A small multi-label audio tagger, trained from scratch.
Training: 18200 steps, batches of 128.
Data: trained on synthesized solo parts of chorales (CocoChorales), 39062 training examples, 59.6 epochs.
Rows from block 9 of a small multi-label audio tagger, named by matrix and row number. Rows with one number within an expert belong to one neuron, the router's apart. Each number is 128 + 24 x the weight over its row's rms, rounded and kept within 0 to 255. All counts start at 0. After the name is the row's rms in percent of the matrix's.
After each expert's rows are labels from the 100 clips, of 14976, where the router gives the expert most weight on average: "responds to" is what is common among them. Only what is clearly more common there than usual is listed. The data: synthesized solo parts of chorales (CocoChorales).
# router: slot weights (model.blocks.9.mlp.router.weight, 8x192, trained with AdamW), inputs 0-191
# gate: expert gate (model.blocks.9.mlp.gate, 8x192x192), inputs 0-191
# up: expert up (model.blocks.9.mlp.up, 8x192x192), inputs 0-191
# down: expert down (model.blocks.9.mlp.down, 8x192x192, transposed), outputs 0-191

# expert 3
router.3 087 [127 149 113 162 107 126 118 159 100 112 154 110 147 114 138 178 143 142 130 130 111 128  77  98 154  74 117  90 149 125  72 143 128 100 166 158 127 119 125 139 151 104 134  95 154 136 127  88 122 166 116 135 133 164 140 124 177 144 108 109 163 132 114 167 133 158 120 153 110 142 127  95  91 135 116 121 149  96 159 163 120 131 114 158 154 167 121 137  99  98 141 132  76 140 136 160  97 113 148  95 112 166 129 147 109 147  89 137 125 130 147 147 146 131 142 129 117 118  94 169 138 107 143 142 118 143 125 154 135 112 114 141 101 153 137 116 138 108 173  81 115 112 116 135  96 109 120 118 165 139 111 129 118 138 137 105 148 163 126 128  85 122 164  88 150 137  75  79 142 117  99 164 111 107  96 188 155 133 139 117 168 174 134 160 119 153 160 139 118 141 105 125]
gate.0 068 [113 117 164 121 144 114 104 135  97 139 123 148 111 124 168 146 155  92 120 154 183 151 152 141 147 135 109 134 118 128 139 101 151 112 102 141 111 138 130 122 163 155 114  76 158 115 138  76 103 145 125 116 142 149 113 119 102 145 117 123 129 107  89 123 134 138 129 120 112 167 139 144 142 147 149 152 134 146  60 124  73 115 134  88 109  91 139 135 118 149 132 130 119 135 129 122 150 131 108  96 126 143  80 116 131 123 188 166  90 113 150 127 149 182 109 152 150 131 144 148 153 125 132 124  92 154 139 124 187 122 186 121 148 175 130 106 129  46 128 147 146 165  93 126 125 142 131 119 122 105 153 179 142 120 170  85 139 143 119 147 109 111 133  76 112 112  85 122 138 119 139 132 146 121 149  90 178 121 149 137 126 138 149 127 115 111 110 139 121 146 141 104]
up.0 066 [149 113  86  96 134 117 125 163 162 119 133 143 166 100  81 116 165 144 134 101 112  67 112 128 115 116 151 164 145 137 102 134 112 176 133 127 152 116 127 136 106  89 153 176 158 136  97  99 107 160 129 148 151 134 113 145 106 137 179 149 130 174 167 131 115 109 123 113 125 118 130 128 140 111 101 136 127 130 175 115 181 139 157 138 130 108 148  95 134 102 127 103 156 119 137 130 143 111 132 169 134 147 131 128 107 129 143  82 108 145 143 129 167 107 123 131 121 125 138  99 115 132 103  73 129 110 111 123  87 110  47 120 173 134 156 132 146 175  95 108 150 103 113 125 123 138 135 133 145 151 101 104 129 168 160 189 138 155 132 103 189 153 129 112 126 135 169 117 103 159 107 109 143  95 145 153 107 102 131 115 150 119 112 140 129 141 136 106 157 122 139 145]
down.0 073 [141 105 116 120 119 148 138 150 160 109 140 119  71 132 144 137 152 123 122 131 176 119 145 116 138 124 148 146 149 154 144 218 124 107 137  96 159 114  92 144 148 142  95 148  80 125 123 150  98  87 103 133 128 118 122 113 114 153 127 180 147 113 128 113 110 116 108 101 109 119 133 147 128 109 115 130  81 116 106 148 154 138 104 138 132  94 135 133 136 127 102 157 165 136  98 143 158  83 107  90 155 127 154 147 147 128 164  91 144 185 175 143 103 169  93 129 126 149 117 139 114 139  92 120 144  91 129 126 106 107  98 107 152 137 120 120 111 145 146 163 121 122 137 125 100 141 124 151 100 135 108 100 106 150  80 122 148  82 107 147 120  95 133 101 173 137 143 139 142 154 111 101  92 100 124 146 135 125 128 170 116 158 174 170  93 105 141 153 140 116  92 163]
responds to: note G3; note D3; bassoon; note A3

# expert 0
router.0 113 [151 146 150 125 133 129 139 120  85 139 160 124 138 115 111 165 139 136 114 148 102 134 190  91 141 142 170  98  76 136  71 113 141 134 135 155 122 106 101 146  98 104 150  91 144 149 123 148 122 158 130 139 136 124 158 123 117 155 133 107 123  95 110 132 133 149 123 157 114 137 136 154 117 125 157 102 166 129 155 104 105 121 116 143 158 154 129 121 110 116 139 155 154 148 161 138  95 143 120 139 141 156  88 183 122 166 105 180  94 136 138  94 113 109 126 128 103 108 115 108 112 120 103 164 106 131 118 139 118 111 109 117 130 130 104 136 155 187 103 126 145  82 140 114 102 173 154  95 128 116 133 179  90 114 169 130 124 150 152 134 157 148 127 151 159 113 158  98 189 123 145 175 125  68 100 158 110  97 127 121 152 130 102 166 113 129 109 149 111 122 124 163]
gate.0 089 [164 106  64 106 112 134 154 143 138 133 160 143 136 119 121  88 126 117 126 138 146 119 133 105 152 124 139 125 124 149 124 111 112 112 101 110 141 144 102 107 153 121  95 168 142 137 119 117 143 123 108 135 123 118 155 140 137 106 128 140 180 150 156 126 121 124 111 133 135 164 136 127 133  91 150 107 133 132  64 141  75 114 129 157 141  88 123 154 125 100 141 105 130 105 162 120 124 118 122 148 152  82 154 125 116 134 108 162  79 107 131 124 107 130 108 109 148 119 111  93 110  93  64 140  92 169 125 105 157 125 177 146 131 166 110  90 188 175 138 155 130 110 114 124 124 131 125 135 105 120 143 115 126 183 156 131 149 151 130 135  93 124 122 161 156 103 120 127 189  88 128 172 116  75 114  94 126 120 145 125 141 135 145 128 104 137 155 118 114 109 117  47]
up.0 091 [151 143 138 104 149 136 130 179 130 134 153 139 124 131 147 157 167 147 156 153 129 110 134 116 152  99 123 159 157 137 118  86 166 156 128 145  37 114 128 110 162 121  85 200 126 136 136 130 121 141 129 138 118 105 166 111 118 108 138 110 151 115 158 143 119  99 144 123 130 179 151  97 153 108 101 101 174  98 110 180 116 134 122 124 154 127  90 123 101 112 146 107 128 154 116 130 148 143 144 129 122  87 159 154 117 136 204 147 137 126 167 126 119 116 147 122 148 144 119  96 104 136 133 139 127 109 119 135 103 119  74 136  99 113 140 143 142 173 134 106 152 118 128 151 119 110 150 116 111 163 141 147 128  86 125 152 122 133 162 128 143 125  89 150 123 144 169 139 126 146 102 106 133  91 120 112 131 128  70 111  89 177  77 113 147 138 128 128 110 108 139 104]
down.0 092 [155 137 159  85 123 137 134 136 147 102 143 128 159 164 135 131 110 107 127 119 157 105  99 160 202 129 127 150 157 143 137  85 135  97 157  77  50  88 122 164 106 136  87 167 123  78 126 157 131 163 121 149 100 121 125 130 137 133 144 141 139 155 146 136 108 146 158 112  83 137 147 171 136 137 137 116 144 128 135 189 118 134  95 117 160 159 142 147 133 140 176 158 107 106 114 133  62 126 125 137 161 127 159 109 139 155 104 138 136 122 107 141 143 169 124 123 158 113 121 140 128 138 140 128 122 115 126 139 152 165 158 105 104 110 107 136 110  92 138 125 127 117 122 118 113 115 129  84 165 145 187  99 139 132 130 117 131 167  89 125 110  84 123  85 109 184 124 146 122 112 117 174 120 116 113 132 120 118 101 110 121 127 106 122 166 128 130 118 123 130 150 146]
responds to: double bass; note A3; note B3

# expert 7
router.7 096 [104 101 141 100 114 139 115 142  95 125 181 100 113 135 156 166 134 155 159 127 129 129 130 143 134  72 162 119 103 156 125 131 151 122 132 150 102  89 140  95 128 111 156  88 159 177 149 142 117 161 122 134 106 146 127  66  98 155 111 102 176 118 128 151 148 172 154 146 125 172 161 104 148 137 131 121 139  92 125 113 112 114 126 145 162 152  92 115  92 141 149 109 146 169 106 147 100 113 155 139 144 122 139 104 121 134  90 141  98 100  81 150 113  97  96 106 111 139 117 119 149 107  82 150 105 144 101 134 163 120 120 145 158 170 130 136 142 122  76 126 137 111 145 113 133 117 150 185 137 162 102 131 125 154  88  95 178 124 165 118 101 149 115 120 136 145 133 118 133 162 118 169 113 130  97 147 144 156 128  89 145 159  99 131 148 139 150 117 134 132  92 120]
gate.0 098 [153 137 103  92  94 109 102  94 139 100 126 136 169 132 159  99 108 154 118 147 158 163 131 132 139 119 138 140 142 113 163 132  94 150  92 158 161 103 121 143 146 181 161 173  98 126 144 122 147 211  92  86 127 146 135 129 127 105 104 119 138 178 107 173 165 112 124 137 137 155 114 113 124 167 107 154 109 125 116 143 129 130 149 160 161 138 135  98 112  83 160 156 141 142 121 132 102 151 163 141 141 153 136 123 152 113 130  92 135 149 134 114 125 150 100 116 103 145 106 115 135 117 129  56 139 160 128 108 106 146  95 156 126 107  92 109 113 137 140 124 145 150 116 153 137 109 153 138 109 149 149 100  83 133 110 149 113 139 153 127 154 132 122  95 111 152 102  97  82 150 125  87 129 142 140  83 132 136 170 129  83 125 134 148 110 178 121 125 118 151 129  96]
up.0 090 [117 110 135 179 142 144 138 161 114 126 156 127  79 118 109 127 146  95 164  80 112 106 119 120 116 136  98 120 102 124  95 133 106 128 135 107  85 131 153 104 102 125 106  92 121 123 112 125 129  64 167 159 157 114 129 128 137 163 120 148 113  91 171  81 110 114  84 105 112 124 149 132 131  98 130 110 122 129 155 147 132  99 131  95 104  91 134 161 142 155 117 107 119 113 134 122 137  84 117  95 115 108 102 121 109 145 142 175 121 119 136 122 140 116 158 127 148 109 157 128 112 120 123 172 112 130 125 164 156  80 158 108  96 166 180 141 151 113 129  90 129 101 151 100 115 150 125 126 147  80  90 175 167 118 171  96 126 126 101 115 121 102 135 144 162 107 149 146 177 101 133 152 129  98 124 165 135 131  79 122 146 117  99 116 152  98 138 101 138 114 126 170]
down.0 097 [148 193 159 154 113  87  94 105 132 106 142 152 140 126 151  57 140 148  80  67 145 117 138 135 121 130  76 111 128 170 127 156 108 140 130 147  61 113 130 143 173 102 146 126 100 137 120 131 174 111  84 110 120 135 115 118 129 121 122 104 161 140 143 107 102 139 144 200 122 110 145 137 190 134 125 106 137 165 150 124 151 145 135 153 124 130 115 107 123 177 154 141 158 159 115 107 108 131 132 134  98 144 174 138 113 154 136 137 137 134 135 134 128 126 117 127 103  93 145 136 129 113 116 177  85 120 113 125 129 192 130  81 115 146 117 101 106 139 142 127 126 121 103 122  73  91 108 122  99 130 172 122 136 132 107 145 167 139 110 140 155 134 143 116 128 118 122 126 132 135 124 107 135 141 120 119 118 120 141 125 114 119  91 145 168 151 141 102 135 172 138  98]
responds to: note C#4; viola

# expert 4
router.4 095 [144  79 150 143 133 146 127 143 119 148 134 102 162 131 160 160 168 114 156 144 178 103 129  91 124  97 163 137  72 151 122 134 152  97 162 153  74 161 139 101 159 151 140  93 131 130 127 103 121 126  78 140 132 148 118 127 109 115 108 151 125  93 138 130  96 135 137 132  97 161  96 120 153 166 146  92 163 131 104 104  97 115 116  84 158 154 116 162 127 134 114 112  89 164 115 138 138 128 152 123 125 154  91 120 164 109 132 123 128 146 112 114 183 123 119 121 118 151 114 132 139  85 132 145  87 143 125 171 162 152 146 136 114 172 106 105 137 118 117 144 129 128  81 123 110 136 130 145 132 193 127 117 129 122 120 114 114 103 163  95  92 124 144 133 123 141 142  70 146 107 148 168 170 136 117 161 167 161  93 136 152 107 143 130 134 134 170 135 126 157 118 149]
gate.0 070 [106 104 138 113 140 104  96  79 175 117 174 162 137 143 112 110 109 120 112 101 116  89 141 146 186 152 128 100 166  65 156 117 117 138 101 164 148 120 113 144 138 103 181 118 150 116 133 143 113 156 105 109 124 140 128 116 120 138 124 135 103  85 144 137 143  88 106  96 176 136 138 110 131  84 133 144 101 124 117 135 106 128 122 110  76 114 144 141 133 109 148 115 143 126 161 102 107 146 100 164  96  49 162 161 125 103 132 134 152 132 128 128  76 101 130 151 107  89 149 139 142 133 105 114 153 107 133 100 119 154 111 131 153 135 135 129 104 141 156 138 124 155 124 161 130 103 125 120 153 126 130 147 109 127 122  83 104 127 115  92 179 116 203 115 160  83 138 150 153 133 103 146 134 119 116 143  95 128 158 129 113 108  86 138 147 132 125 102 112 131 131 149]
up.0 076 [154  99 123 109 108 156 113 131 132 127 138 112 150  98 146 148 136 130 138 107 115 114 160 128  92 148 127 142 150 149 141 153 114  92 128 121 123 101  96 141 120 116 117 147 152 121 164 133 140 159 146 187 111 115 143 107 169 105 126 129  91 103  81 124 112 116 158  99 130 124 156 126 123 110  74 146  90 123 144 115 119 109 126  66  54 115 116 146 106 142 132 144 152 114 118 142 102 117 140 128 142 159 172 107 100 140 144 137 127 100  88 125  85  99 132 151 100 153 136 171  94 111 177 105 142 190 101  97 116 139 149 125 129  97 173 135 152 152 143 120 109 115 102 123 131 126 134 148 134 112  99 103 143 164 103 159 147 158 212 190 151 118 148 117 135 123 147 142 107 155 128 139 101 109 125  91 133 139 164 116 126 146 138 132 146 100 117 113  84 111 136 129]
down.0 092 [198 173 136 173  83 129 115 134  91 137 138 135 131  84 153 140 135 113 131 123 136 105 131 141 181 136 150 165 110  99 129 106 143 160 128 117 111 159  92 139 104 159 161 156 109  93 136 147 130 155 119 142 107  92 151 129 132  90 113  85 133 147 128 144 117 115 113 120 146 128 112 133 143 119  94  90 151 101 142 101 180 167 120 106  86 100 161  86 126 140 107 124 166 111 116 126 107 139 123  97 103 151  94  67 120 112 127 135 181 133  97 107 109 157 122 142 109 137 123 104  74 177 103 108 164 110 116 108 107 109 110 113 117 114 168 126 142 122 139 166 117 122 131  79 141 103  95 105 110 122 132 142 135 140 146 131  90 105 139 140 104  99 129 160  81 106  98 143 103 120 122 119 131 145 156 120  83 135 150  94 139 128  97 101  95 110 125 140 126 118 126 124]
responds to: note F#5; note G5; oboe

# expert 5
router.5 111 [156 121 146 121 169 114 106 110 138 113 131 152 137 120  97 117 138 134 147 110 116 140 149 108 117 144 118 109  80 107  95 154 139 134 142 133 116 104 119 148  88  91 169 114 116 116 117 103 142 139 151 127 149 162 118 145 178 166 131 103 100 145 110 109 156 161  94 151 102 116 146 179 112 150 163 119 136 150 143 102 112 133 134 144 151 149 122 129 104 126 180 108 127 145 119 177 108 127 126 106 123 120  90 150 137 168  81 169 139 167 166  97 106 122 125 124 105 142 106  88 161 132  79 148 125 121 112 148 113  90  82 164 127 110 131 135 146 187 142 144 158 111 110 119 154 116 141 133 141 136 118 166 113 129 164 113 115 160 111 142 120 124 143 111 166 119 130  81 169 141 111 205 108 145 105 157 145 119 117 130 147 143 117 126 135  96 126 162  81 106 150 181]
gate.0 058 [131 142 128 164 159 124 168  94 150 151 144 124 102 156 123 109 152  66 152 146 126 105  95 111 143 116 135 124 113  94 113 140 110 135 126  89 137 140 146 109 112 174  84 128 135  93 163 129 149  93 137 115 141 129 141 119 116 125  83 102  73 131 150 150 113 123 132 149 123 150 121 131 125  80 124 163 138 133 186 132 111 132 170 104 135 142 149 138 149 129 145 155 145 131 106 116 166 131 163 110 122 142 160  78 118 128 173 147 135 131 105 138 148 111 130 130 165 118 121 135 171  99  91  89 111  98  97  98 116 139 135 133 135  85 117 126  85 157  86 164 133 112 148 127 114 148 140 104 154 149  83  86 123 137 110 148  87 132 100 159 136 131 125 130 132 147 124 142 131 203 143 133 133 127 130 150 139 153 168 110 117 145 164 111 112 129 122  98 203 130 156 145]
up.0 058 [127 122 118 122 108 139 166 154 172 118 120 132 152 105 129 123 104 137 117 128 110 120 172 149  80 103 133 118 157 141 156 145 139 146 167 123 128  97  94 119 129 137 136  91 104 119 134  71 148 152 143 111 110 100 121 129 109 128 153 114 164 176 111 169 128 139  83  76 121 190 132 114 116 154 141  93  98 122 104 110 130 118  90 168 144 152 141 102 131 106 130 155 141 116 144 102 123 124 103 151 145 152 110 152 113 108  77 115 108 156 153 170 110 171 157 113 128 137 121  85 129 162 153 105 130 138 105 177 151 192 123 140 120 144 192 122  92 127 177 144 145  68 118 116 125 128 128 139 141 145 152 107 115 133 162 104 117 122 171 126 122 135 148 103 143  96 121 103 101  99 139 109 104 143 142 120 103 136 105  98 158 136 122 133  85 106 108 146 139 115 130 153]
down.0 065 [ 45 106 140 152 128 116 103 123 134 128 104 155 113  92 142 166 124 145  94 167 145 142 136 114  87 153 111 137 120 141 125 155 161  81 124 121 124 134 163 142 148 120 155 139 155 147 118 135 114 126 141 136 134 155 149 103 106 157 137 147 131 110 153 109 139 144 112 136  76 124 133 171 127 144 117 181 117  98 104 144  73 130 126 152 134  55 104 174 118 169 150 157 101 121 149 139 136 132 150 129 147 145 111 191 104 152 149 155 112 103 127 141 139 146 116 103  80 177 116 139 158 102 113 156 148 145 136 153  98 104 132 125  97 138 120 131 127 142 110 126 154 142  94 127 154 144 163 137  90 122 135  94 147 150 128 135 137  78 169 122  98 147 118 125 147 165 134 119 105 107 135 115 177  81 118 128 132 140 122 131 140 139 149 100 159 127 136  79 170 140 125 110]
responds to: note G3; cello; note F3; double bass

# expert 6
router.6 128 [162 123 148 123 135 113 137 118 135 151 114 148 151  96 118 150 157 129 118 142 114 125 149 101 139 123 129 129 111  90  87  99 134 135 128 165 120 113 115  96 119 137 144 112 103 122 100 124 169 152 126 140 178 123 147 159 161 161 153 119 126  88 119 152 131 174 102 158 126 122 157 162 115 131 145 112 174 151 115 124 115 100 103 112 153 111 120 132 130 128 161 130 126 117 137 136 131 146 100 150  96 129 108 127 101 166 108 195 105 164 175  89 133 132 119 139 106 123 110 123 145  91  95 144 109 135 124  86 118 111 104 165 135  95 139  76 142 152 112 103 151 123 100 127 152 159 150 132 154 135 114 161  86 138 157 136 105 167 105 143 135  96 116  89 181 101 133  93 167 138  98 179 121 101 115 150 117 100 144 129 169 149  76 181  91 125 117 160  92 121 150 152]
gate.0 082 [169 132 121 127 110 140 120 154  94 123 134 116 138  81 101 137 144 149 112 126 101 120  66 122 109 147 118 123 112 130 107 129 165  96 120 129 154 110 116 131 121 121  97  91 123 130  87  99 129 110 154 124 144 148 140 115  85 144 148 113 119 163 123 150 117 117 155 128 128 164 135 128 118 157 113 132 102 125 115 145 186 131 127 102 125 166 162 118 127  90 149 107  80 146 149 118 159 143 143 107 127 178 178  88 120 117 112 109 138 124 181 115 184 109 146 140 140 121 132 139 142 157 126 138 123 141  96 142  88 117 125 152 215 106 124 162 201 166 167 105 128  87 126 139 137 125 103 144 133 124 114 147 131 126 115  62 120 121 103 128 112 131 127 109 128 144  87 122 110 137 130  83 116  98 152 118 128 118 176 150 136 110 158 133 140 127 164 118 180 106 129 139]
up.0 075 [101 107 158 141 133 131 124 152 111 105 125 134 119 130 107 149 156 130 127 139 110 118 116 148  84  94 129 113 149 150 145 117 161 146 144 115 136 118 132 168  78 167  83  70 102 145 104 165 128 107 144 115 119 115  96 112 105 127 122 124 119 129 131 173  99 159 116 115 134 170 138 167 109 144 122 144 133 127 108 121 147 141 138 123 130 168 120 120 149  87 126 150 151 134 170 150 168 134 117  92 133 121 108  99 151  91 129 112 188 122 106 121 162  92 149 119 109 126 121 129 168 150 111 114 114 157 123 136  90 127 155 142 113 144  97 149  95 123 222 105 127 118 128  91 141 125 144 147 121 146 124 134 148 155  70  82 127 117 152 115 145 132 100 117 134 143 103 131  95 124 141 135  78 131  82 140 129 125 165 143 144 158 108 109 169  85 170 136 187 134 132 151]
down.0 079 [158 135 101  90  85 164 135 132 139 129 161 126 167 100  75 129  89  90 144  92 147 135 132 152 149 150 145 146 134 112 110 107 157 122 105 101 132 120  72  97 161 129 140 132 160 131 120 136 141 145 144 120  88  95  94 127 122 127 121 132 154 138 153 125 110 119 147 123  81 190 147  96 137  87 166 100 166 155 124 134 156 121 144 159 141 134 165 122 154 154 143 132  88 130 167 133 121 111 119 139 128 142 154 127 118 136  80 148 185 167 122 156 110 145 129 119  99 102 129 120 142 145 123  87 131 139 133 108 113 109 171 181 128 120 107 140 123 123  79 113 132 153 127 120 135 110 101 102 141 129 150 115 111 138 112 115 127 121 127 134  99 123  89 173 114 125 107 177 113 123 119 124 102 152  88 146 131 144  90  91  87 102 130 117 116  62  86 140 142 156 125 149]
responds to: note B3; note A3; tuba; note E3

# expert 2
router.2 082 [126  91 133 149  94 132 116 149 107 130 199 114 131 110 141 164 121 129  67 119 141 133 113 118 118  63 150  73 122 182 145 166 163 110 137 134  83 137 165 135 153 139 156 113 162 143 122 102 119 149 101 162 125 181 119 116  65 146 116 131 152  98 146 135 158 151 141 136 117 129 155 115 119 132 123 126 160 122  99 129  96 122 113 113 153  99  88 140  80 160 140  67 115 151  96 159 124 113 125  71 123 118 138 128 143 124 134 166 149 128 107 122 123 131 108 114  89 123 133 163 149 121 157 158 115 122 119 112 156 134 123 133 131 192 125 120 117 139  89 128 151 136 101 136 123 116 154 117 149 143 111 142 146 153 106 113 166 133 153 121 114 141 151 136 128 107  83 123 116 148 148 172 160  92 101 147 146 137 125 134 148 162 128 144  80 115 151 112 145 127 121 113]
gate.0 126 [104 110 144 126 147 127 112 101  91 126 127 153 141 165 132 133 134 141 135 137 152 117 168 100  86 122 133 125 114 147 123 116 116 137 167 140 148 132  97 138 133 123  85 106 176 173  84 130 130  95 142 134 110 117 121 171  75 112 136 153 180 129 169 185 107 109  91 159 148 128 118  92 134 166 119  78 119  95 107 148 121 163 118 150 120 140 113 161 137 129 133  90 148 137  97 143 130 136 120 154 158 137 135 117 131 144  85 124 138 132 113  95 129 139 124 121 136 145 129 133 170 122 156 142 135 108 115 109 112  93 224 110 117 122 137 104  83 111 119 131 119 132 117 146 114 131 137 140 126 120 145 138 117 134 107 112  49 116 132  85 127 157 172 142 117 123 122 112 120 120 135 146 144 177 132 170 128 142 135 134 150 171 109  99  94 185 154 124 132 125 140  84]
up.0 131 [135 116 107 126 132  96 126 125 115 128 117 172 133 115 116 147 119 142  96 150 111 116 135 146  68 157 139 109 121 134 125 135 199 130 133 138  92 161 105 141 113 147 134 134 150  91 144 101 104 141 153 120 147 128 136 137 144 131 116 145 105  54 111 186 138  91 160 115 147 190 113 116 144 147 109 148 120 152  76 125 112 125 167 120 129  82 103 127 109 125 127 128 107 108 128 129 104 128 132  94 136 159 143 164  93  90 161 141 187 145 110 104 100  88 130 131 157 138 105 101 132  84  90 102 148 114 189 112 111 176  62 133 149 170 143 113 147 110 153 170 130 145  95 121 146 139 105 158 124 120 114 131 107 138 135  70 153 135 120 121 125 136 128 114 123 103 105 135 112 112 129 143 109 127  95 157 115 132 117 135 127 118 137 119 130  99 132 116 107 104  91 158]
down.0 120 [154 142 113 155 138  95 129 112 151 135 122 133 119 144  92 132  64 114 138  60 151 104 158 142 197 129 145 146  95 170 113 113 151 121 144 120 122 141 107 129 146 121 170 131 134 158 119 131 128 117 116 123 113 104 129 116 125 114 150 123 165 149  99 103 170 102 117 134 100 169 139 157 132 142 136 122 116 143 118 123  89 145 130 122 140  82 152 171 119 145 155 127 128 105 122 138 119 110 167 132 128 152 154  74 171 147 113 105  84  79 104 152 112 146 155 143 118 135  91 118 130 130 132  73 136 142 155 139 130 115 140 121 116 150 132 106 107 111 117 124 132 166 159 168 120 137 127 147 160 170 136 100 162 151 144 127 137  96 147 117 167 195 135 160 151 132 126 112 163 102 116 156 146 152 117 155 134 108 109 104  66 125 160 124 126 117 157 120 109 187 108 115]
responds to: note G4; violin; note A4

# expert 1
router.1 079 [148  97 152 162 114 109 124 125  98 176 144  96 116 127 153 179 108  97 119 166 163 128 124 105 100  99 159  96  97 148 152 148 152  98 146 167  86 142 104 115 115 148 136 118 143 144 135 113 139 129  88 132 107 123 143 116 103 109 120 132 120  90 135 160 128 159 159 110 138 131  98 124 115 152 182  92 186 115 100 130  98 110 109  99 157 112 160 134 108 175 135  97  95 144 107 162 128  72 108  80  94 114 113 135 139 146 110 161 134 140 110 138 142 143 106 142  99 147 147 165 159 113 102 154 108 131 152 129 174 108 128 132 130 149 130 115 123 145  86 147 131 149 142 100 134 114 142 130 115 159 119 117 104 142 101 101 127  93 160 113  93 101 146 140 127 118 164 124 117 146 132 162 135  88 104 178 145 158 100 107 147 191 120 113 162 137 160 151 121 133 114 137]
gate.0 095 [151 132 167 162 120 144 120 125 143 119  91 115  85  95 166 130 123 114 164 165 146  93  70 141 163 109 101 143 147 104 150 113 146 130  99 125  85 148 139 148 121 154 150  71 120 108 102 140 117 154 134 149 133 126 128 142 117 131 108  94 145 142 123 141 110 106 144 134 121 161 146 124 151 166 141 121 164 145 113 150 126 148 103 105 158 127 142  96 128 106  93 112 107 141 127 124 166 117 168 118 102 138  92  82 135 141 136 140 128  75 144 113 127 164 148 134 130 137 170 149 129 107 131 132 111 113 156 113 115 124 151 115 153  90 129  96 166 163 100 111 148  96 103 109 143 108 134 109 101 125 122 182 114  93 124  92  73 144 127 103 158 134  92 173 144 137 192  90  85 136 119 125 132 133 171 179 144 124 118 159 106 137 110 111 154 110 153 127 137 133 114 174]
up.0 103 [148 144 171 151 132 154 121 105 172 132  84 135 144 103 141 120  99 120 145 147 144 103  96 123 189 145  81 133 138 140 205 137 131 135 119 129 101 100 123 143 126 175 134 127 126 110 105 141 123 138 153 145 110 122 126 130 139 113 111 138 137 130 103 139 117 114 145 144 150 108 144 134 128 166 116 132 119 152  69 151 152 191  99 145 148 151 162  90 108 110 101 105 125 113 139 142 134 135  93 126 111 156 104  80 143 143 143 154 114  93 133 105 103 150 135 133  91 118 128 125 119 124 115 132 136 131 126 115 148 112 141 110 114 148 117 120 118 157 112 110 131  96 129 117 108 127 144 131  94 129 129 168  88 102 134  86  81 148 131 136 163 143 143 135 163 152 182 129 109 108 161 111 133  85 195 152 142 117 127 129 111 170  70  86 174  97 177  89 124 131 126 145]
down.0 111 [121 147  77 136 111 133  57  65  98 144 132 103 103 136 111 168 123 146 148  94 104 117 121 100 117 124 155 143 142  80 159 171 138 133 141 112  79 142  89 141 131 102 151 110 153 178 142 120 128 122 128 132 121 151 150 170 109 119 124 115 137  96  98  96 139 115 143  95 118  94 109 128 107 137 117 107  88 150 125 116 134 154 153 131 112 135 123 163  95 148 160 150 162 119 128 149 160 134  96 142 134 131 119 122 123  90  97 124 122 144 145 174 122 110 113 103 112 136 150 126 117 126 169 160 150 133 153 125 121  75 120  98  97 152 126 134  88 172 105 123  93 134 150 102 127 121 113 144 156 142 125 146 142 167 133 143 156 204 115 122 113 100 115 106 108 143 127 136 140 119  84 122  91 149 149 128  93 167 106 168 170 139 130 122 136  95 133 138 128 136  90  91]
responds to: note A#4; note G#4; saxophone; horn